From a checkpoint of a small image autoencoder.
Data: trained on aerial photos of the United States (SatlasPretrain), 50862 training examples.
Rows from block 2 of the decoder of a small image autoencoder, named by matrix and row number. Each number is 128 + 32 x the weight over its row's rms, rounded and kept within 0 to 255. All counts start at 0. Numbers have three digits each. After the name is the row's rms in percent of the matrix's.
After each channel's rows are labels from the 100 images, of 14976, where the channel reaches its highest value: "peak on" is the class under the peak. Only what is clearly more common there than usual is listed. The data: aerial photos of the United States (SatlasPretrain). In brackets: how many of the 100.
# conv: 3x3 conv (decoder.mid.2.conv.weight, 96x96x3x3, each kernel summed), inputs 0-95

conv.80 107:135138102134102165155139136064137143150140124112100155095139135120114180136129097140138165188124122142172110081118142119180166139094185160079098178168123058136138112126174122137120048097080108164084101144134075160119178154112124121082126115142090148120124077092118053148148057182112115082
peak on: building (47)

conv.25 077:131155122101148134147132169128166171053140067107134150134120120144157101140112096105078109154148130141140107193089180131127214124144182127146100200126137143115135126146120133135210070109153101117096115078169125114137114202088133118117113149152127122121159084172122184148144126164151155216
peak on: building (55)

conv.70 083:136129126127159139127127172139134084123114122079145131151165134202101156124131140116111110116121154189004130154134170126147192182123144151112131127118129124115130119155126122210119132135158113103162089100124150143133191100176143142136095104160161131107111120124124151136137147135255102161
peak on: building (52)

conv.63 062:135122095111078177113142101093163126208131134119115143150069122104142131142114125115160174133103104077213127130127079087141192162153105052189144140101196107127143121150139115068154097113213097154121153119104147136115173143112165142111133115164144171165162164137083125120133120124119165176
peak on: building (83)

conv.18 082:094149143161111071093140160142051108114116099079152123099101126145170098129122142089108132136135180193111100121129161069140177166129171098117087053165139120118144141142122129137091074163090081137089162157141136124141132152190142063126126194176067091135155112168109130171113133077128131096
peak on: crop field (33)

conv.41 092:117160143130150110154140103095193180085149143160137113130109088170166085132112152112156122134109127149166122189142057147134056120121140124180072191142188117045132128111121140144141122144123107115168125160169118132129125230105140113112108130171181153114079150076073158145124116103091111107
peak on: building (27)

conv.16 102:146098099139085103115151137118192117099111141139151157126090110192139109135113116135196158117068095129192091151115146139103162074129135187162126100087138127124111147123129112158085138186099106127087090200184110179135066152130127148142069123125153087117082073122113147177162118144073072117
peak on: building (52)

conv.86 069:115110106173165131119098177119099143088118127154107118136130132091115140103108149144116123116000178192076121123129083123155121105127111085165119125123117123192127107063113217140127151144105100159116133109162119120126097205125126106111112151145128105193148104175136146092109087184150124168
peak on: building (44)

conv.95 067:091121122064215155130111141164135152116149170143115097128182095148102186170135159170098141109125197139098122225103133132139107130153147036113174113222115126146109116147161139102114142070139136119118109144134142082140114161165104109121145103117062106114130150102126151104106122179138123164
peak on: building (40)

conv.51 097:119154126160066116145116074091164166109124133104073061149086127136087116117097104087135125138075176062111135131121184143138120140138144069161070150119157125100113129131119102141182024118132151121123112148154124149146140065178147161151123157165114137131114163135155128161157136144236122122
peak on: building (79)

conv.11 063:144142126079165137119109181120148129145168097132075145150121174109129110152128151110121193204120137175068126053109078139094121150137150160182140155098155117078125096166171170123125100142173076158119151199163121111164130119134104134170145114138158165168159170104117160172076144173114164180
peak on: building (80)

conv.35 092:147120106135197102124100129122078140105114168133146148165131131109162120108119132131166148067129121126157209160129170172095160129110132147130216121114166127120133107223118119153164086233114071128138116116118142133123151031186121109142139087126116139151162109135132140087124117142174138164
peak on: building (82)

conv.81 090:158109116150146173105155125126148145135130103141167099126105139166134146123118124099138125205137109110194070142141073193154113148155148160082064124085147156083091107112132100139152084195134153149109128109184109102164136211149172150136140169149141133098141135145125104187175108117058107053
peak on: building (49)

conv.79 163:011083143099149114121127153131132122097114119133140160114125025107125117146142156134035134119116192153140167121139163112116103123134148154140111093124116085090137158183126123094113120166142128092114135161124151146108145000100110134130113085081113116152125098119119119110128175134167114166
peak on: crop field (35)

conv.92 081:165147123138098194155135207111152156125110166135135114149144155158153162125151127107179129108063225140130172096086127107109170136154140041130129199163106132119125131188148161146130075134151158121155128107129113181149166109145123120120158124083115120151158183106096153132152100102128042122
peak on: building (78)

conv.82 078:174132104113150176121130148194147163122101175116135159150170158130131125170102105120130143078139052121125195148107157130116113114088171157171208104202109094092156137167135155134133127067112104147129100134221135091134116082066131136133152102121124134128123127139179127052124153163098136161
peak on: building (55)

conv.43 068:142133154097153130113136119177141146095165152147147141164164108150117132116163165126118154130125152109202109250091084174137095181121180140158124176084181176108126119122182111159125173200088127116093139126144123155150157167131115128120156116190113105090168134069105159166141138125104091100
peak on: building (52)