From a checkpoint of a small image autoencoder: 1.96M parameters, encoder widths [64, 128].
Rows from block 4 of the decoder, named by matrix and row number. Each number is 128 + 32 x the weight over its row's rms, rounded and kept within 0 to 255. All counts start at 0. Numbers have three digits each. After the name is the row's rms in percent of the matrix's.
# conv: 3x3 conv (decoder.decb.0.1.conv.weight, 96x96x3x3), inputs 40-49, a 3x3 kernel for each
conv.0 116:126167103083174108112144088183149134174151129071171135140109097141087092156118128109255182148192162131035112129119128074191154124108078119111130135082133137155110143147043207169200169182016144150139132104136084137145115098107104164142127126146110122131123061110149074140
conv.1 146:153100168111151167106209104117098083088082086116135154142151115167125119128116151176142139141130127138149129140112122144159097159129126064163124148218130166121092141086132134097141112117159139099130110104119072152128175143154136167160140145127132053105095094134127147112
conv.2 067:150114075131254110127134091142124116157154077170167081089123113151105127102124152177150217168203255170180194119075107135092124094070164137125133163146159137173087122149106123120157137134176126130131142114113122185129111136131078226123149115091123127156153182130106137111
conv.3 084:153137125144125098131100142058153120124138134070150182091108076182003162134107146101048220139239111120123128155162181112184139165131066127112154113079066119090112133082089123125165154122100075110116182188160114162146172102123156053117213177131088102101169151161121097116
conv.4 068:164127063116244129068154114163128117113147149119159144130159116143204130129113102174204183199246234188223213183101124134154131138141154143126165098101153191106131138125163108125146161101107116122110164138096123135104140095140116101101130099099084115153120154126095082122
conv.5 103:125173130166132149185123142076109140113124122124105137097116130112090120169133126118102107109073086093103107124123129067130137117198114104130126123130139131121120130125125154145137141128134101132132111097109066109121109154134056132144059124142140149141142161119128169119
conv.6 079:124133164121128104141100108120029139109179040103095118174169107103193126136116146139132180201175165157154151190163124130080174130135073146142153162128136117145139123110110136137188133134137164132143162176131146113108136137108130160209114117132153155126104136108119126111
conv.7 125:142149124107096096120055130128094143091112124106063087128155141144137142104093132117114104143187166104089078132155141081034093108106083143117123132178126157230222137127135112133113116137148097110115131165100132094123132103115121131147086116115126127112121104106123188097
conv.8 098:116118134107163095134141144161176172113173165241190120125137135094146138115069114165158158169180174169194184111156139234184125119164164118131127045099081066063109112102140117104124121103135139132123095096122102117133127132128021114129132142101098105091138110142136115125
conv.9 086:146105118146120153118123109118071160176139084047155118153085108166203175097096132122176157138255000161111239095116145107146156120144177147114131123101118151123136145081198122190133173163115148159155102103135121075073118135105073143122190119138139128103075091089115120192
conv.10 131:134170095137144098126126098167100098196115190129127091179149108090150098152147147147165160158174075141175131132116109140093132109145110097076112156122098088117096107109169137183078120128124101093149144125134133098112181078118130130161107084119140113114104108114135154112
conv.11 066:091144111194255098124105136079074147107107157160156130074093087069081122130116149120141117130108101129160112151134143190119132129141082121118129142150142105153133123090116113163103135117128137134157115145110091113135131145158192206134144142136141125134124095098128103118
conv.12 099:099131096136145112111100122127154168128125106200102187120094087114144160139144165166182088156110125119074111083048122141126174124154126141144119100072128090169127144121140146149153138118115117125103144128157159141152154140106135144129128128118159156110142088115135099105
conv.13 082:138118141145175106118132143122166150176175122149084110151226150092200155146133162110244141255205198163143187173165047067070061033163102124155145081169153146228142136149100131184096152094186107111121140138084110090119157140135100107109146184113141105149144140155138156138
conv.14 062:116147144125255108116128136126159145173145111137154160131110151128172128166144146183110185156226189162189143129139129094082074103116121127123129133110122131159178139100128147103154127118168101078112104108117116111121107099119132077159114100109130143117122111130120108140
conv.15 123:120130139115119112117150134141114139029093084110112124116149152139139146159081137142127132122255095105130115086114117190086130083100088127123139143148124139114126125147167114068123132117116116123127140095113119111110155129090112094137119132149108121137136128142091118106
conv.16 084:101118132100163146092119130150179149125109094189165154090216063149138132148153104154182161164209224109146166108100085086173113151116091138142124119171148099111130140137114152138190140086232122100104139112146142160145110135068117187089119124138120131126147128106143120098
conv.17 115:150085108115105084153087146104127142171218118122110166127121123127152143161124136138153153131136132153157155185141139104102126155079101149132108121082115102047127116103127112147140132141117124131124141146132173149127120117138136071095111171124115121126130131185133132163
conv.18 149:116134131145138109109135132112176132175087144117182138078164093113117125167075160136123131152116126129152131095149108078101111117131060135120124111120126099119128153126143099104119158032119131122117145138124114129145119125123139123137168148163106162134125122153151065124
conv.19 093:160119118118194066112198142157095177115147115132125091112105176146166191149106190172110204154154081164132188064098079132057019138100100119160134136121145124162112124092145134108102136134090123110103131089110145140115150145143103176104125094117117091156116098076148148106
conv.20 068:090133132120193132126116110119179130145153191120123076051171091075118122143119191155191163159180170144178185115076163129103072113112115150190152096083124124147121110123102144144117123138090099143113101118096113123158088197143050095101165129131163144108144097153107176127
conv.21 108:139104110133154107113149144176100133200138138109109130111136152120134133131117132149105126150165167124129140088080045107109146154094074173185138032088130243154167086124131082143103086120140123112132117181125079077097134082142145121153124140142138147121113126099158137124
conv.22 115:107124155130052097127112109148074102109128117103111130131122115109129121144101150150146152160193168133117144096135134122071084082094084145063165144107025139158118143125138152135119139147123124099147135150110132121114159153088165150132146132090146155103128131125123138143
conv.23 067:147119111029227136116057109136159148128160149134064116136136110162091108102079116142174145193127137118136109122135121076108113144105100166154129102163122147144142104160141129100214112081164141115095125124125145107130137082097059100141123047113095134118150134114110136132
conv.24 110:165150124156074056156101104163248127152056148161191101091106105107155122132140145136167103126164106123115127080049134102105149080099103146144135107183105140139117116178110115187110117161090125130126133133115122092163147108139124116127140138086108115143117124120108146179
conv.25 115:119066136122135098130133139120108093056078097152073133142099139121151140135135124114109097168164149092093078105130131124027100092137130153161121176091107140194167135130165142189170127136078109111145149171117124094098131140112103134151130123108122181080116086102114114104
conv.26 067:108037182115146079153108148096092107066163177158097113139207093164163131124140084107109080095063104119067075168162149180117105149178146133143116067073091112144133129100104098108130144095091116141153163165135145091120166199175176184142150158116103128106141127104114159088
conv.27 071:086151133142178109166151111163113074102145196146118069153070128154114090067082142113140151122124156160147155161161169143175128158158215125107099082112125143055165113125133090130173106112170140129122139155125132117105114159115151134157162118106101122134107114105052097082
conv.28 096:103114147158148109123150152134128139158161125133118111070078118091101100128116129144075148145133153126122117155130123078091130154150122104117097160188116162141138150095128146119126151107144128124132128127124078099130094094135070083142149111136124159140114164128145110103
conv.29 120:130167109101066135083089112097086147102069139121139099130106138137107139132130114126088151124100181118097159138110103167109124172123115133132126135157149159060171165128133154110167163087219116128136152141129144132136103142146121120121137124140126123152145141080172130093
conv.30 093:147144113181105108099173047120153090155136118127133128094104121110096119166113148100114121123116102097105131100140165130184166133149152118143084123073110118074000123125131109082116144151109143127111136124103154155111144095138128172167102153131167167111129095109142108104
conv.31 108:137128120091103160114111124049130049017136191150122093149108147107137120126100127102086116077129091094123083202161129092106137091158134145105066102131116099161141130148130094116074112108133134152105153165147135119096180118130133187186152076138083161163126138088082164140
conv.32 070:105145140140253146146153130094118095101097095131144135212161144137230082065163109120084058097040061105078083125098155190182159132180174143095120115106102151109117116138115119138095117104109124115141166159156122097111115175154071119142143078097170129147149117116146151176
conv.33 131:099142172093147123111112148000180190120040100000162179122131104087147172135113125128154088085065255097177140212133169101175156222124115120146160125140117089103114127141129121173104070153213142116100108112078138179164144169097137107088121119127135155109195110124165126126
conv.34 079:125173079086127158130107106089127128127116128105149120166136156109125141072132174112103102095110106120154120123128146175188153136116161119133114144094139075135122124111129127120146106145109143132123116110100096135164117158151103199157119093125201138122136122109115132165
conv.35 118:142118072109064093079128098098103149135107114084109126134120128125115129156131128108117128109122150104112131162134110168092120174134090109129059147243039158217082121112124137102100137107202131144125169128116131131152142092105158130094137105073115120139127111110157111127
conv.36 090:160132153138145068180088119096114122255210016158113177113116161151145148112142129018200106095013151046225124199181105000215183201176172154073145070101094044109134108140110084116141135147120114119128143129138149146125140182096083151129137120157105171112070142126148147149
conv.37 069:107118110112138080125099177136143150110231165130144122138127083095177167138174162134176179097202094138204191141146167121085028118095141162129174120086089175149135138159067121154162112213052135118148107202128159125091211127121123094133146139104122145108092153161098207117
conv.38 104:132164136135077161130118145146147127130125143160125152130140124167161128138148142115089107098130100128078123158165132158150156135077089149133138095045098140146112114129121149108134133093112140134138128143142149158122137130106173145096103164133115133105143137138140120139
conv.39 092:135106143166029108163099086123142113070098197159091143109120144140122117127154129178149125206174076185136110101077105096098085095139112133118136124139165091207156099160131097172121138148152142143120123128117146148118101113104117081108158126139120105147100125109134158114
conv.40 088:150126143096141117128089134121110137132149102106132082122117109140120146078093128114136137101146065198110169122117178206123182117083113079160154118105107175130154176128165111085194108103083164103137092145145130113129150149151177156121099099127116117163174125114107142130
conv.41 123:132125091156145186105157130095090091154109128079116115105174148133113131140109117136141134092064081136128154121050082096161117169092132100193173129179216135088120116139087116113116154127176147157121104071119116146134138077146126151128103154123124118131121160100145118118
conv.42 117:137131129127213137100083143177165149117103098065097094122150157080093106157094140150129157089098102064084062122156138145134140119147146032117110133109143159179180123106120144104148131129152119121097079155129184080191173133161161149114155147167188085135146138117127096118
conv.43 090:155155103145107139110167133118108104114092115034063135120075127120128135123174141097110103153144161145128156132143118133057141129089087150111144201181161180111130136122109116122127158160151126138133148189135127121138110071124125133112128127121115151096101125096118145114
conv.44 106:137113124125177105123144128076097120095095047108059094144142150118142093099112095103116110120132105125127115101122092101082119109090123142129131137115118140148140133131129130154162144129147128149127114138109123093118130121137156151164143133095107152126140142102114186115
conv.45 107:133127089092161133113151142154117104102181104083130066119144153159091117149118118145136125170155127127142116127076134126127136117110114131122112079144120037165133137130103092122141149167127137138117121128129104124089081169131087153161109143143122120118113148122123121109
conv.46 066:118145154164255141153121162110171146071059140127151171084060133065105161147126146068134102107113115080130123169156129172175127134103098126168099138176140144137136125112116125177137113122159153138127158172112125118138113086088060006114132113165135130110172124123148156125
conv.47 095:112171159140066126129144163143130112104108171074108153160127121111081177125137147131115141118132139113123128147184079178139046149120144138132125140094147130084118128091169123141149141116161122142131125128116125121100127126092119157143117155177153148123111169110118119113
conv.48 078:162089126118132189148064195189211117070135147184164141131080088123146105103155113126131090129074061157188157139120164113119098079129119184134146122104121204113182130144156136168076102145116127159145108133113093101120140189104089115103099161113095097098179102110119174111
conv.49 110:115114121120138110153130142098068132155039184089080000158154173142166180117086143148095124131141100142207153117135091103029177068085125122140121161129221140109131117142128100092137140086122144153131185123169097212132153204175185090143115118117143083108110094144139077120
conv.50 089:107176119146152035151134176134119105101164067114121090154094117134107150139146099127132190157102208131081133043251107098138139083212063137135144157145115106152173145152174117116173123121153151103108092133143086080108098063143110122137130141133143113149137161118140165148
conv.51 128:125141113137167119123123125131134136109122164054114095131123153119138113109117130126124127145110125107136133123155123117093138133144134150130129117122122116109131125125146136118009170138000144118129099137119139128137125093135101166137122137110126129138116146126131128154
conv.52 122:089160185114081144111102126163092131153112054109127086147093087144117124138108135148135129135102092131130130154134139162096115121136116107123118095154130082160059115124128147158123120159111130121126076114150110138141136159106087107120083079174145109139122163198096184125
conv.53 079:131143185108133125126083127163135129107164119119151162104102125119085074141123150138130128218185195153101135168104137167129171167135096120101116125076106129255099131116115110151103125125133103146123157143101097101123094124115159136178129136112115150132087093082131101127
conv.54 060:120066149234213159163131137129136125119136067209118180132138127099125143124102126109120115103087074118079140124090126134159136090142079110158103122134157163158128124132098145098110127141097128115157175151132130121120173102164053012121088073121124088094126126164119162098
conv.55 175:111115125128099150106134100135127129119199159132003152149161127134147124142109150115176101104104142098131068114183102055111095099175082127146165110139106099121131130111112129107123133191151152153132118144124118123090126131140097175084097161119132160127127156105149101141
conv.56 116:109116110096081107129118123149097132160066131185086117133125138171101116115106139108132067157134132171165118114122159130255104123143110137104128101119105077174068121112124107119145144152124153129152134129097179109133081091158122160156125182132139134126153119105113147111
conv.57 078:097145051097169158108129105083172158206175120102118129174116114082140119120113113140068149095158055121114116213172128074129243160151078094061099149091110126106125154088139144119136128104144129158160113093074104135125134224123119252144124122113118127109120120120138080084
conv.58 140:153119097150101116128090118107144133120182192089215154120113152106137154137135113162158115152154109143108131125118092116062141078085199167127103152092068119078126107172105135193031123163087144142101153131120139093135125110133104120121146133114091154146088143131115116122
conv.59 081:123175166163137175112125168102115092125057146141130084103123153120141134128108152113189154186140162091139109153096129249242076108143151186114132085083034171178122144134104142113136137148119120107114132144099131134126137157159092109178075168182107104136111170106118119158
conv.60 090:138179155198116119114149142167197092031157153163155116096130130133151136141124126134237169042087149173196176119062114178134123046183108168110137107042092143115130138112125147100140106153165150159139136118098140112124136161181051120062118136100116088158161151128122138126
conv.61 082:144117122121145132135119147159094146154125153138124116100123099125109153171130136158109089085130118179067200130155098100088082129104078158095125113104110109103101120111137144152123117135133137133111115137065149124130168135066131180143121068130139130123071150142113103120
conv.62 118:144136109153102124106174134036117117238049119122101124131123117127145118142171107122126155189134152122133171122034100066082208116065124120183112241118154120130141122131122110146120157114106149128145133149148119162114054030121138101184148140142150103153084126104122129125
conv.63 093:129143148098090149100139119084091142007067204181100131140182124122130148117105190068011091060042192069010069169137162138111042130158158108165126135152130147165180126106163056113142135121130110113080095127128144107130125118104194092111070077124160167100091091121143085145
conv.64 061:172103106085255136118113122117146157129151147108124113191164127150249155100121156135153122154139123127162104086068124129080143091107098169147139152158120121134147125115121128141150138137109116092130089110110132141153149131103158122148126102104132153127153147134126119128
conv.65 125:091144135122125116100161089077124108092113161104098149125148138111090151125108142127107150119098172142106128159135154175164118164106135112135106125136167125172114134114134135116148133084178121119118122103113091144123153140104133140065119124109127131147120153155146118135
conv.66 063:108129109179079177138124151133122125150120058109145117128178172148142127119142183094087124126057135152139112135116151140083126149166109119126148109105133143119113134143144147189130116101175101147119188067168127141151069134085145255096065115075150098118113118103140113141
conv.67 077:095120122117148108083121130129113141101136080054125106125110067134134124141074174079038081054163032015069066136204218116169152141140130093122110136150140106161101119118145101131140134129085107161143142119127122158143114108137129164194148130174136186119139135115149110099
conv.68 057:144165128095094123110159143140206138088110118137166139249216219189227172112173153150081044116148035099128113118108135140138147181139150100097087126178173098029141168154141120106104101115128148163145136148126110130137144172103170186130158132143096132146129141115147137103
conv.69 142:140193135146111113146067116122157125120142223095115087139128143110135158105161118148118127121126108106129137096159137123176109156104110136123129142116126137060108139084146126139113131178098114121137142140118148175146159171141161113141118139155140137114123157123120123118
conv.70 091:143114154141118133114232091156126122104138216235182175117186117134140159155125157099112123127163109124143124123198145089140071109107121158123130075100101104205160136136139145153163142110141106119130124133076106139124129166109038110135058138144162140122150074152159139132
conv.71 070:107126174058255114150143157119177178196162238060164183098168146090130152144149123132105174055089075131120118129161094145182133136092134130146107096204116156086154113128104146147149149132143133145125162142159153121109093056143113124160115155125132130120170143128136069108
conv.72 135:086097109110114154157064152127159122089176094156187178173126102124126134131145144144174147147000128149110151056132134158120157068071094088160126140093103132074082123136109165175154140129122163125117110075135132111141185140161125143111199176132123113123086195119120115143
conv.73 113:112147114131128118148115166132145122081135134154155151127105108098138140090116134088129088135149126114122146126148150113199133113113116138138122134041084118202133123111144109116114118134146129111149094151113146115188098140154159144107119104140142138126150102136127132188
conv.74 087:089093149087212109099119110192101149145161129137071118131125107102096147147151129152118138135117115169117148137118120108160119165125213128132116124057139150027137111120146108108124125116083122110129119119131120140110156132138129162143133183136149131118129152178130120104
conv.75 091:101166142154196156097186127089099150126131158108129124124108117116159143142115108140173111103097108137173124129123149113093133136100154196111155159120095137181156159112119141124160119138114128135106158105159107137107187072146084174113115153132147146115074107130132125109
conv.76 105:162156152132126134144143113115139166152013171151087158158115112141104158122090123079170089127084121093157137162137079117149197142191011117132127148113148119122132131119111169149173111123152135119136137120115126157144148108106149145163130104120113116154153142104122135166
conv.77 062:148197102193157172115146127149133156123118106096145101134195192169160186138130119075103133131088155121152140165162111184209177137100091097066117160148158076002079147142132149120114144118151134139126140135143106149163112092128132190082112163132145065147124125131169116105
conv.78 101:143098122155116145146208127092103147000126099074115117138171112151138102129092113159124137115103128125139150158169147225071121193100098082113111120196126139121104146115132150135159156081150144153101137130128081145139135141118139111124161130114126129119141147133142167138
conv.79 112:090110145100097098141166135123066147049091102175140104146168149141178137127061140136142114118122123114141106058087110105059084070130105131168127132255155114252125118132134132143146118125134146133109106081107109115131132145136099125135164143101130140127140112113114127121
conv.80 130:125140123133139118126131141121123099097103125134255133124140097153107125163099138121132104105107130141163110137125141134087063130150110127106141142157116107110120116117138117139129118133116121110158112146122175130152132174156146133118168104126108142123071168078127134136
conv.81 093:151181142152091103155116131128119113121183113153179187100121117134126132135115115124120146135160183153123125115129158012070104101095069116131143123234115131235112113138130088177120118129115119115166129124121127075089086148113142074184157114107133133103153112174127173145
conv.82 075:110090133182035166117179098152130167066156191103068101105163158154131101133105130141187118191184124115131123132129085073187081092112183142155122104148146182158155112105136114165094144110084107097138096094118105168092106143124185191159062171140090161101114118156106141123
conv.83 109:147141143174077087145101182096108144141053130067121118125102142118105147117138150158149082138193120114140118085113130086111124119133128159134153125112145110136141115158118111198021131181043119121138130124127141114134121111093074076110100140112147125144099188116102157144
conv.84 083:151148133142167146131126070129128092100069127094129112128208145092149132089119100075131093155155161107128139103118186087130135117176167114130116231115192110111082142124143141143157164151164110137135130136124091182059144181142180116146170162126124138114104130104110141120
conv.85 100:136168130138166122134137137080079084110157129097165117125104156098149150142108114127126140103119075138064111061185132195206009092130134129173111159100162132203126126097122109151096127117113176169152156122144115098107181076160083155148126099138097080130111108065127131109
conv.86 065:100135215130159113083178127114167069103108174106188128156118085138064154120174112145104109120077105111158161138113192191176114116173154091131138138089123128097177119139102123132074135135120144115125089121136134106098068151129129161046174127114147082135127153144114125151
conv.87 117:100139094096147166139103095100120099134222108110147092129115093080170072172070098124151115138143206105177062162135114153006161146141135119097135136151153128099113137124129120121119101124150137153111113123123143146135117098103101194112122156129116082161137149135130118155
conv.88 102:110145123135166100139089088125127146134143133145124121134144135100139155087149133125147109118140137160126123120134118138105142092107141150140136097089088173139106121136111119179071099149084124145138142149137168136136150138127183146124137140159111133142139113122107098135
conv.89 063:151065150089255144089106093104110111106102084138153125132124099096170206117134128107101096124088111125132148157163134181132121123122159103129124134145146065183151130123124101129096114143169166114131141171126116134138118127145141129081127147135140112119120106150122130154
conv.90 098:090116137151094129100118125098193139179059094186197121102203136102111136138124119143047063127196177127092155146117149155117122105107117110124134142102147090145164142125140127172044111162210138120118154108156157128114124136149082057119121159124151106135127147152145112129
conv.91 064:139108137104127163159135087137090135098088156071071057100193158131202160097100099119113164140120159120150086111157104174116095136072176135163152140113063124111130109119117129137108088128144148150104147180144160167120166135146154099156133125089128086070161156143120137116
conv.92 094:088138125171084184159031155133079106157025176114066128204078121161114127137097120152084160146120166129146165104129190153193061148100131090141123138146130134077123117121104075160138145168129141172108153073147163092125141148155181130117118130162157051134130108152152141087
conv.93 116:179137148126201157116122106136029114154079140092108115103209138127137124117090140112092123126100144144122091116093111071107120129074183148107138112115139123123163131151115149093144159102112127090133117147105111160124100151120113183146099109081147114121222118120179115142
conv.94 101:122062107092156120110169118138147133174164176106194148125140116148096135138102126170180186125136130150154166141089157106192123158129133092111098070075095125106105137117111103091109129134148153170146097088111096124115133135105099182127087127128125081115134152102125122098
conv.95 117:105097123087127134146112141164076163151148159061187141125106143129131143119145158109114137132126154143138121136098096135091135123108094113138147151120183167083124166133127156091181116130142115121123097133109120133123127113162164166165160163127157174143137156098098127135