Rows from block 2 of the encoder of a small image autoencoder, named by matrix and row number. Rows with one number belong to one neuron. Each number is 128 + 32 x the weight over its row's rms, rounded and kept within 0 to 255. All counts start at 0. Numbers have three digits each.
After each neuron's rows are labels from the 100 images, of 14976, where the neuron reaches its highest value: "colour at peak" is the nearest of a few named colours to the mean colour under the peak. Only what is clearly more common there than usual is listed. The data: aerial photos of the United States (SatlasPretrain).
# fc1: MLP up (encoder.blocks.2.mlp.fc1.weight, 192x64), inputs 0-63
# fc2: MLP down (encoder.blocks.2.mlp.fc2.weight, 64x192, transposed), outputs 0-63

fc1.90:175117148126099082174062148124098101149104088068128172160114174142156104146123131164151161133120125090135129094118110105062095128094163110123088139168136081107126115145133187188109176181190112
fc2.90:093129122107125141153099111133129125084129143079164109114067180123186102073110129111106135101117080166096097113166184134103119118177111177169140068192102177131102103154094160109098110112093189
colour at peak: grey

fc1.139:177140097141091222093083063111132118131156131117149105117084104077144124170136141087098161174120145121097125122122146172115098139128141100147122116143146100203140143156194127117126062095133191
fc2.139:152132058081127179156158133144160118110133091185126142068075086143166091143107148105163130139161164052114143095105100116171057194132109128166137142086131093154129165156166116133152128125110133
colour at peak: white; pink

fc1.95:135090096175113148142124114146107131102091119145107111074134115109147146130139087115144095109075107114115142110063111095144169087102210143109121127137086128055094062105071106137105045126166105
fc2.95:160110128123145094149113126142142072128142145154182178028111165105143099113145127143148137077182127154173135068101108176190077146140116138124099111163141118152188171123115095067134142100111142
colour at peak: grey

fc1.76:187132124141103168062065142036137121136160106182162136135127146141119114158098116144089137129128097114121171193212141137109120166095101092099138170152137143172130122133179072120119140114125156
fc2.76:149117137088134128117122087083131186125139068084109121079101091116123145133075103132123078165148131173127093118097083133169061137105098110152205163101090104129110136162092125140097109041142110
colour at peak: white

fc1.186:161121111099154152162084091174132064176118163095104182072047066120074122102091109091104173146131119145191182129136108106129096141104116164101168120147129111152145121099165136127094120103115142
fc2.186:104139138169058131113062172148139121146146102055187095148130117201129139094111127156148126107144116129133138129091109183157137118141174037126133123124133114111142070130135053131110137084102158
colour at peak: grey

fc1.42:100207117133050184142114109101083106160144141120129113136159097156156074125108097125147108131145152185137167163146118125103130088092119123140113157185220077097093126084107151109093112098140136
fc2.42:116110117132138121105124128090126083048091126050119089141073165126149123136181185130155152174164125143153188144199124144083163119155092156089140156140182129134097148101137102156150084134104161
colour at peak: white

fc1.146:096189126095082126120085085084095100149159165127111130124137158117126079116135161093160075106157126128181124151184082094155173096132138098117133168171123168165109085086116095211090107134101137
fc2.146:160116137129170103125131100147091072127107146156183077107162169127162096157156135167092112055137122155111131142167092048137152142162108112123167093117049139134157088061124170137127107143124166
colour at peak: pink

fc1.13:119189081139114095114151113157171146130067180109135182177135107123181161161135119157187103089111123116084127124143163132190140165136204069093122130138140118092120168093125137149135062142108123
fc2.13:102134100095115136145095178132091124113096123170086085132132151162187100146121162120078110110095155084142128145146097091103118163150144079105134095109131215090063148172142096144087171143122055
colour at peak: grey

fc1.14:117115100143157068120100064057091139139122172132120104143085128142148122075154105145104168108134146125113149077140107101109172125111131098113106135191168169058181129047113105168168103150148135
fc2.14:105110094075101108125110105103114090072134140099155130140074116099172148059138070109151142160179126183145113123112157114082094093151142152187143107093177112138196172156175142098132119114157167
colour at peak: white; pink

fc1.28:135160152130137152105097073159129153137073196139141085081144133135078153078131097104113123193120108143186131172099134199131098157121173140200126171143108130125084094069157125130152121120108099
fc2.28:120136129158086153125063164175128137104068101139121110070142151126140122110105096169118119180115202154156138089113106177125068135132135098152181118125079161183130138144113120153146181179135196
colour at peak: grey

fc1.40:141162090097153162157097148122139112166199112138107133066093169123068092131145124148107133107135122169129090107195134085113119050086093128156149122064172090145146140105104099179134155161124090
fc2.40:102146117188125138061129135150116081110164110121101068147158138168143121134151199139130146112131164097124117085090130186060092146088179155091089097081151115189136113153101144162139105165088131
colour at peak: brown

fc1.135:100160105110165135111153161160207094105105093116164089122158146109162115115137046120137119162162154131197150122091105087144150131154153152106126140142080105120129123052144137125145043147172163
fc2.135:146160140104190121132134104112149140131147114143118189110168155121104182147138178174174092171185102119109098140124100107114087119074192102119140118119128047130166164097165132124122104135041111
colour at peak: brown

fc1.18:137065159116138156146181134119116154143128127102115117106108098117152109075062112155139125213136129127080142090119154128105081116083107158112102096122092058185097101118109170081131183156082166
fc2.18:143092170134121138117112109130152083161128129078145070138185116121093058121118091170104138125123083181119172139176121094155135114137080081102061135112115157147173066074127151060111144146118127
colour at peak: grey

fc1.37:141043131154122109186083148121127101133077165066141149141152112153076172158101167129082152113112147125154158125104140125098139111069126139154105154131167096098063193143144125102067144086137096
fc2.37:139152115213098097148138112162099115166153099140139142128081129108146102090142106110110126172116178112175187086139078086155120103147174126049125160158143195128112112086173148154127082112140089
colour at peak: grey

fc1.72:099128108119123185135161050094079155173137166149159113107167153099164128105145048133125081076177116164170165144159081101129118128131175142140084122090181137122121121123115118115112168151117066
fc2.72:103099191125169161157125091193157120118151151077149130179156147172131182155084142149129143189117160098123195074140138133080130105132132126083131092108127110150081147125152105110052123108122177
colour at peak: pink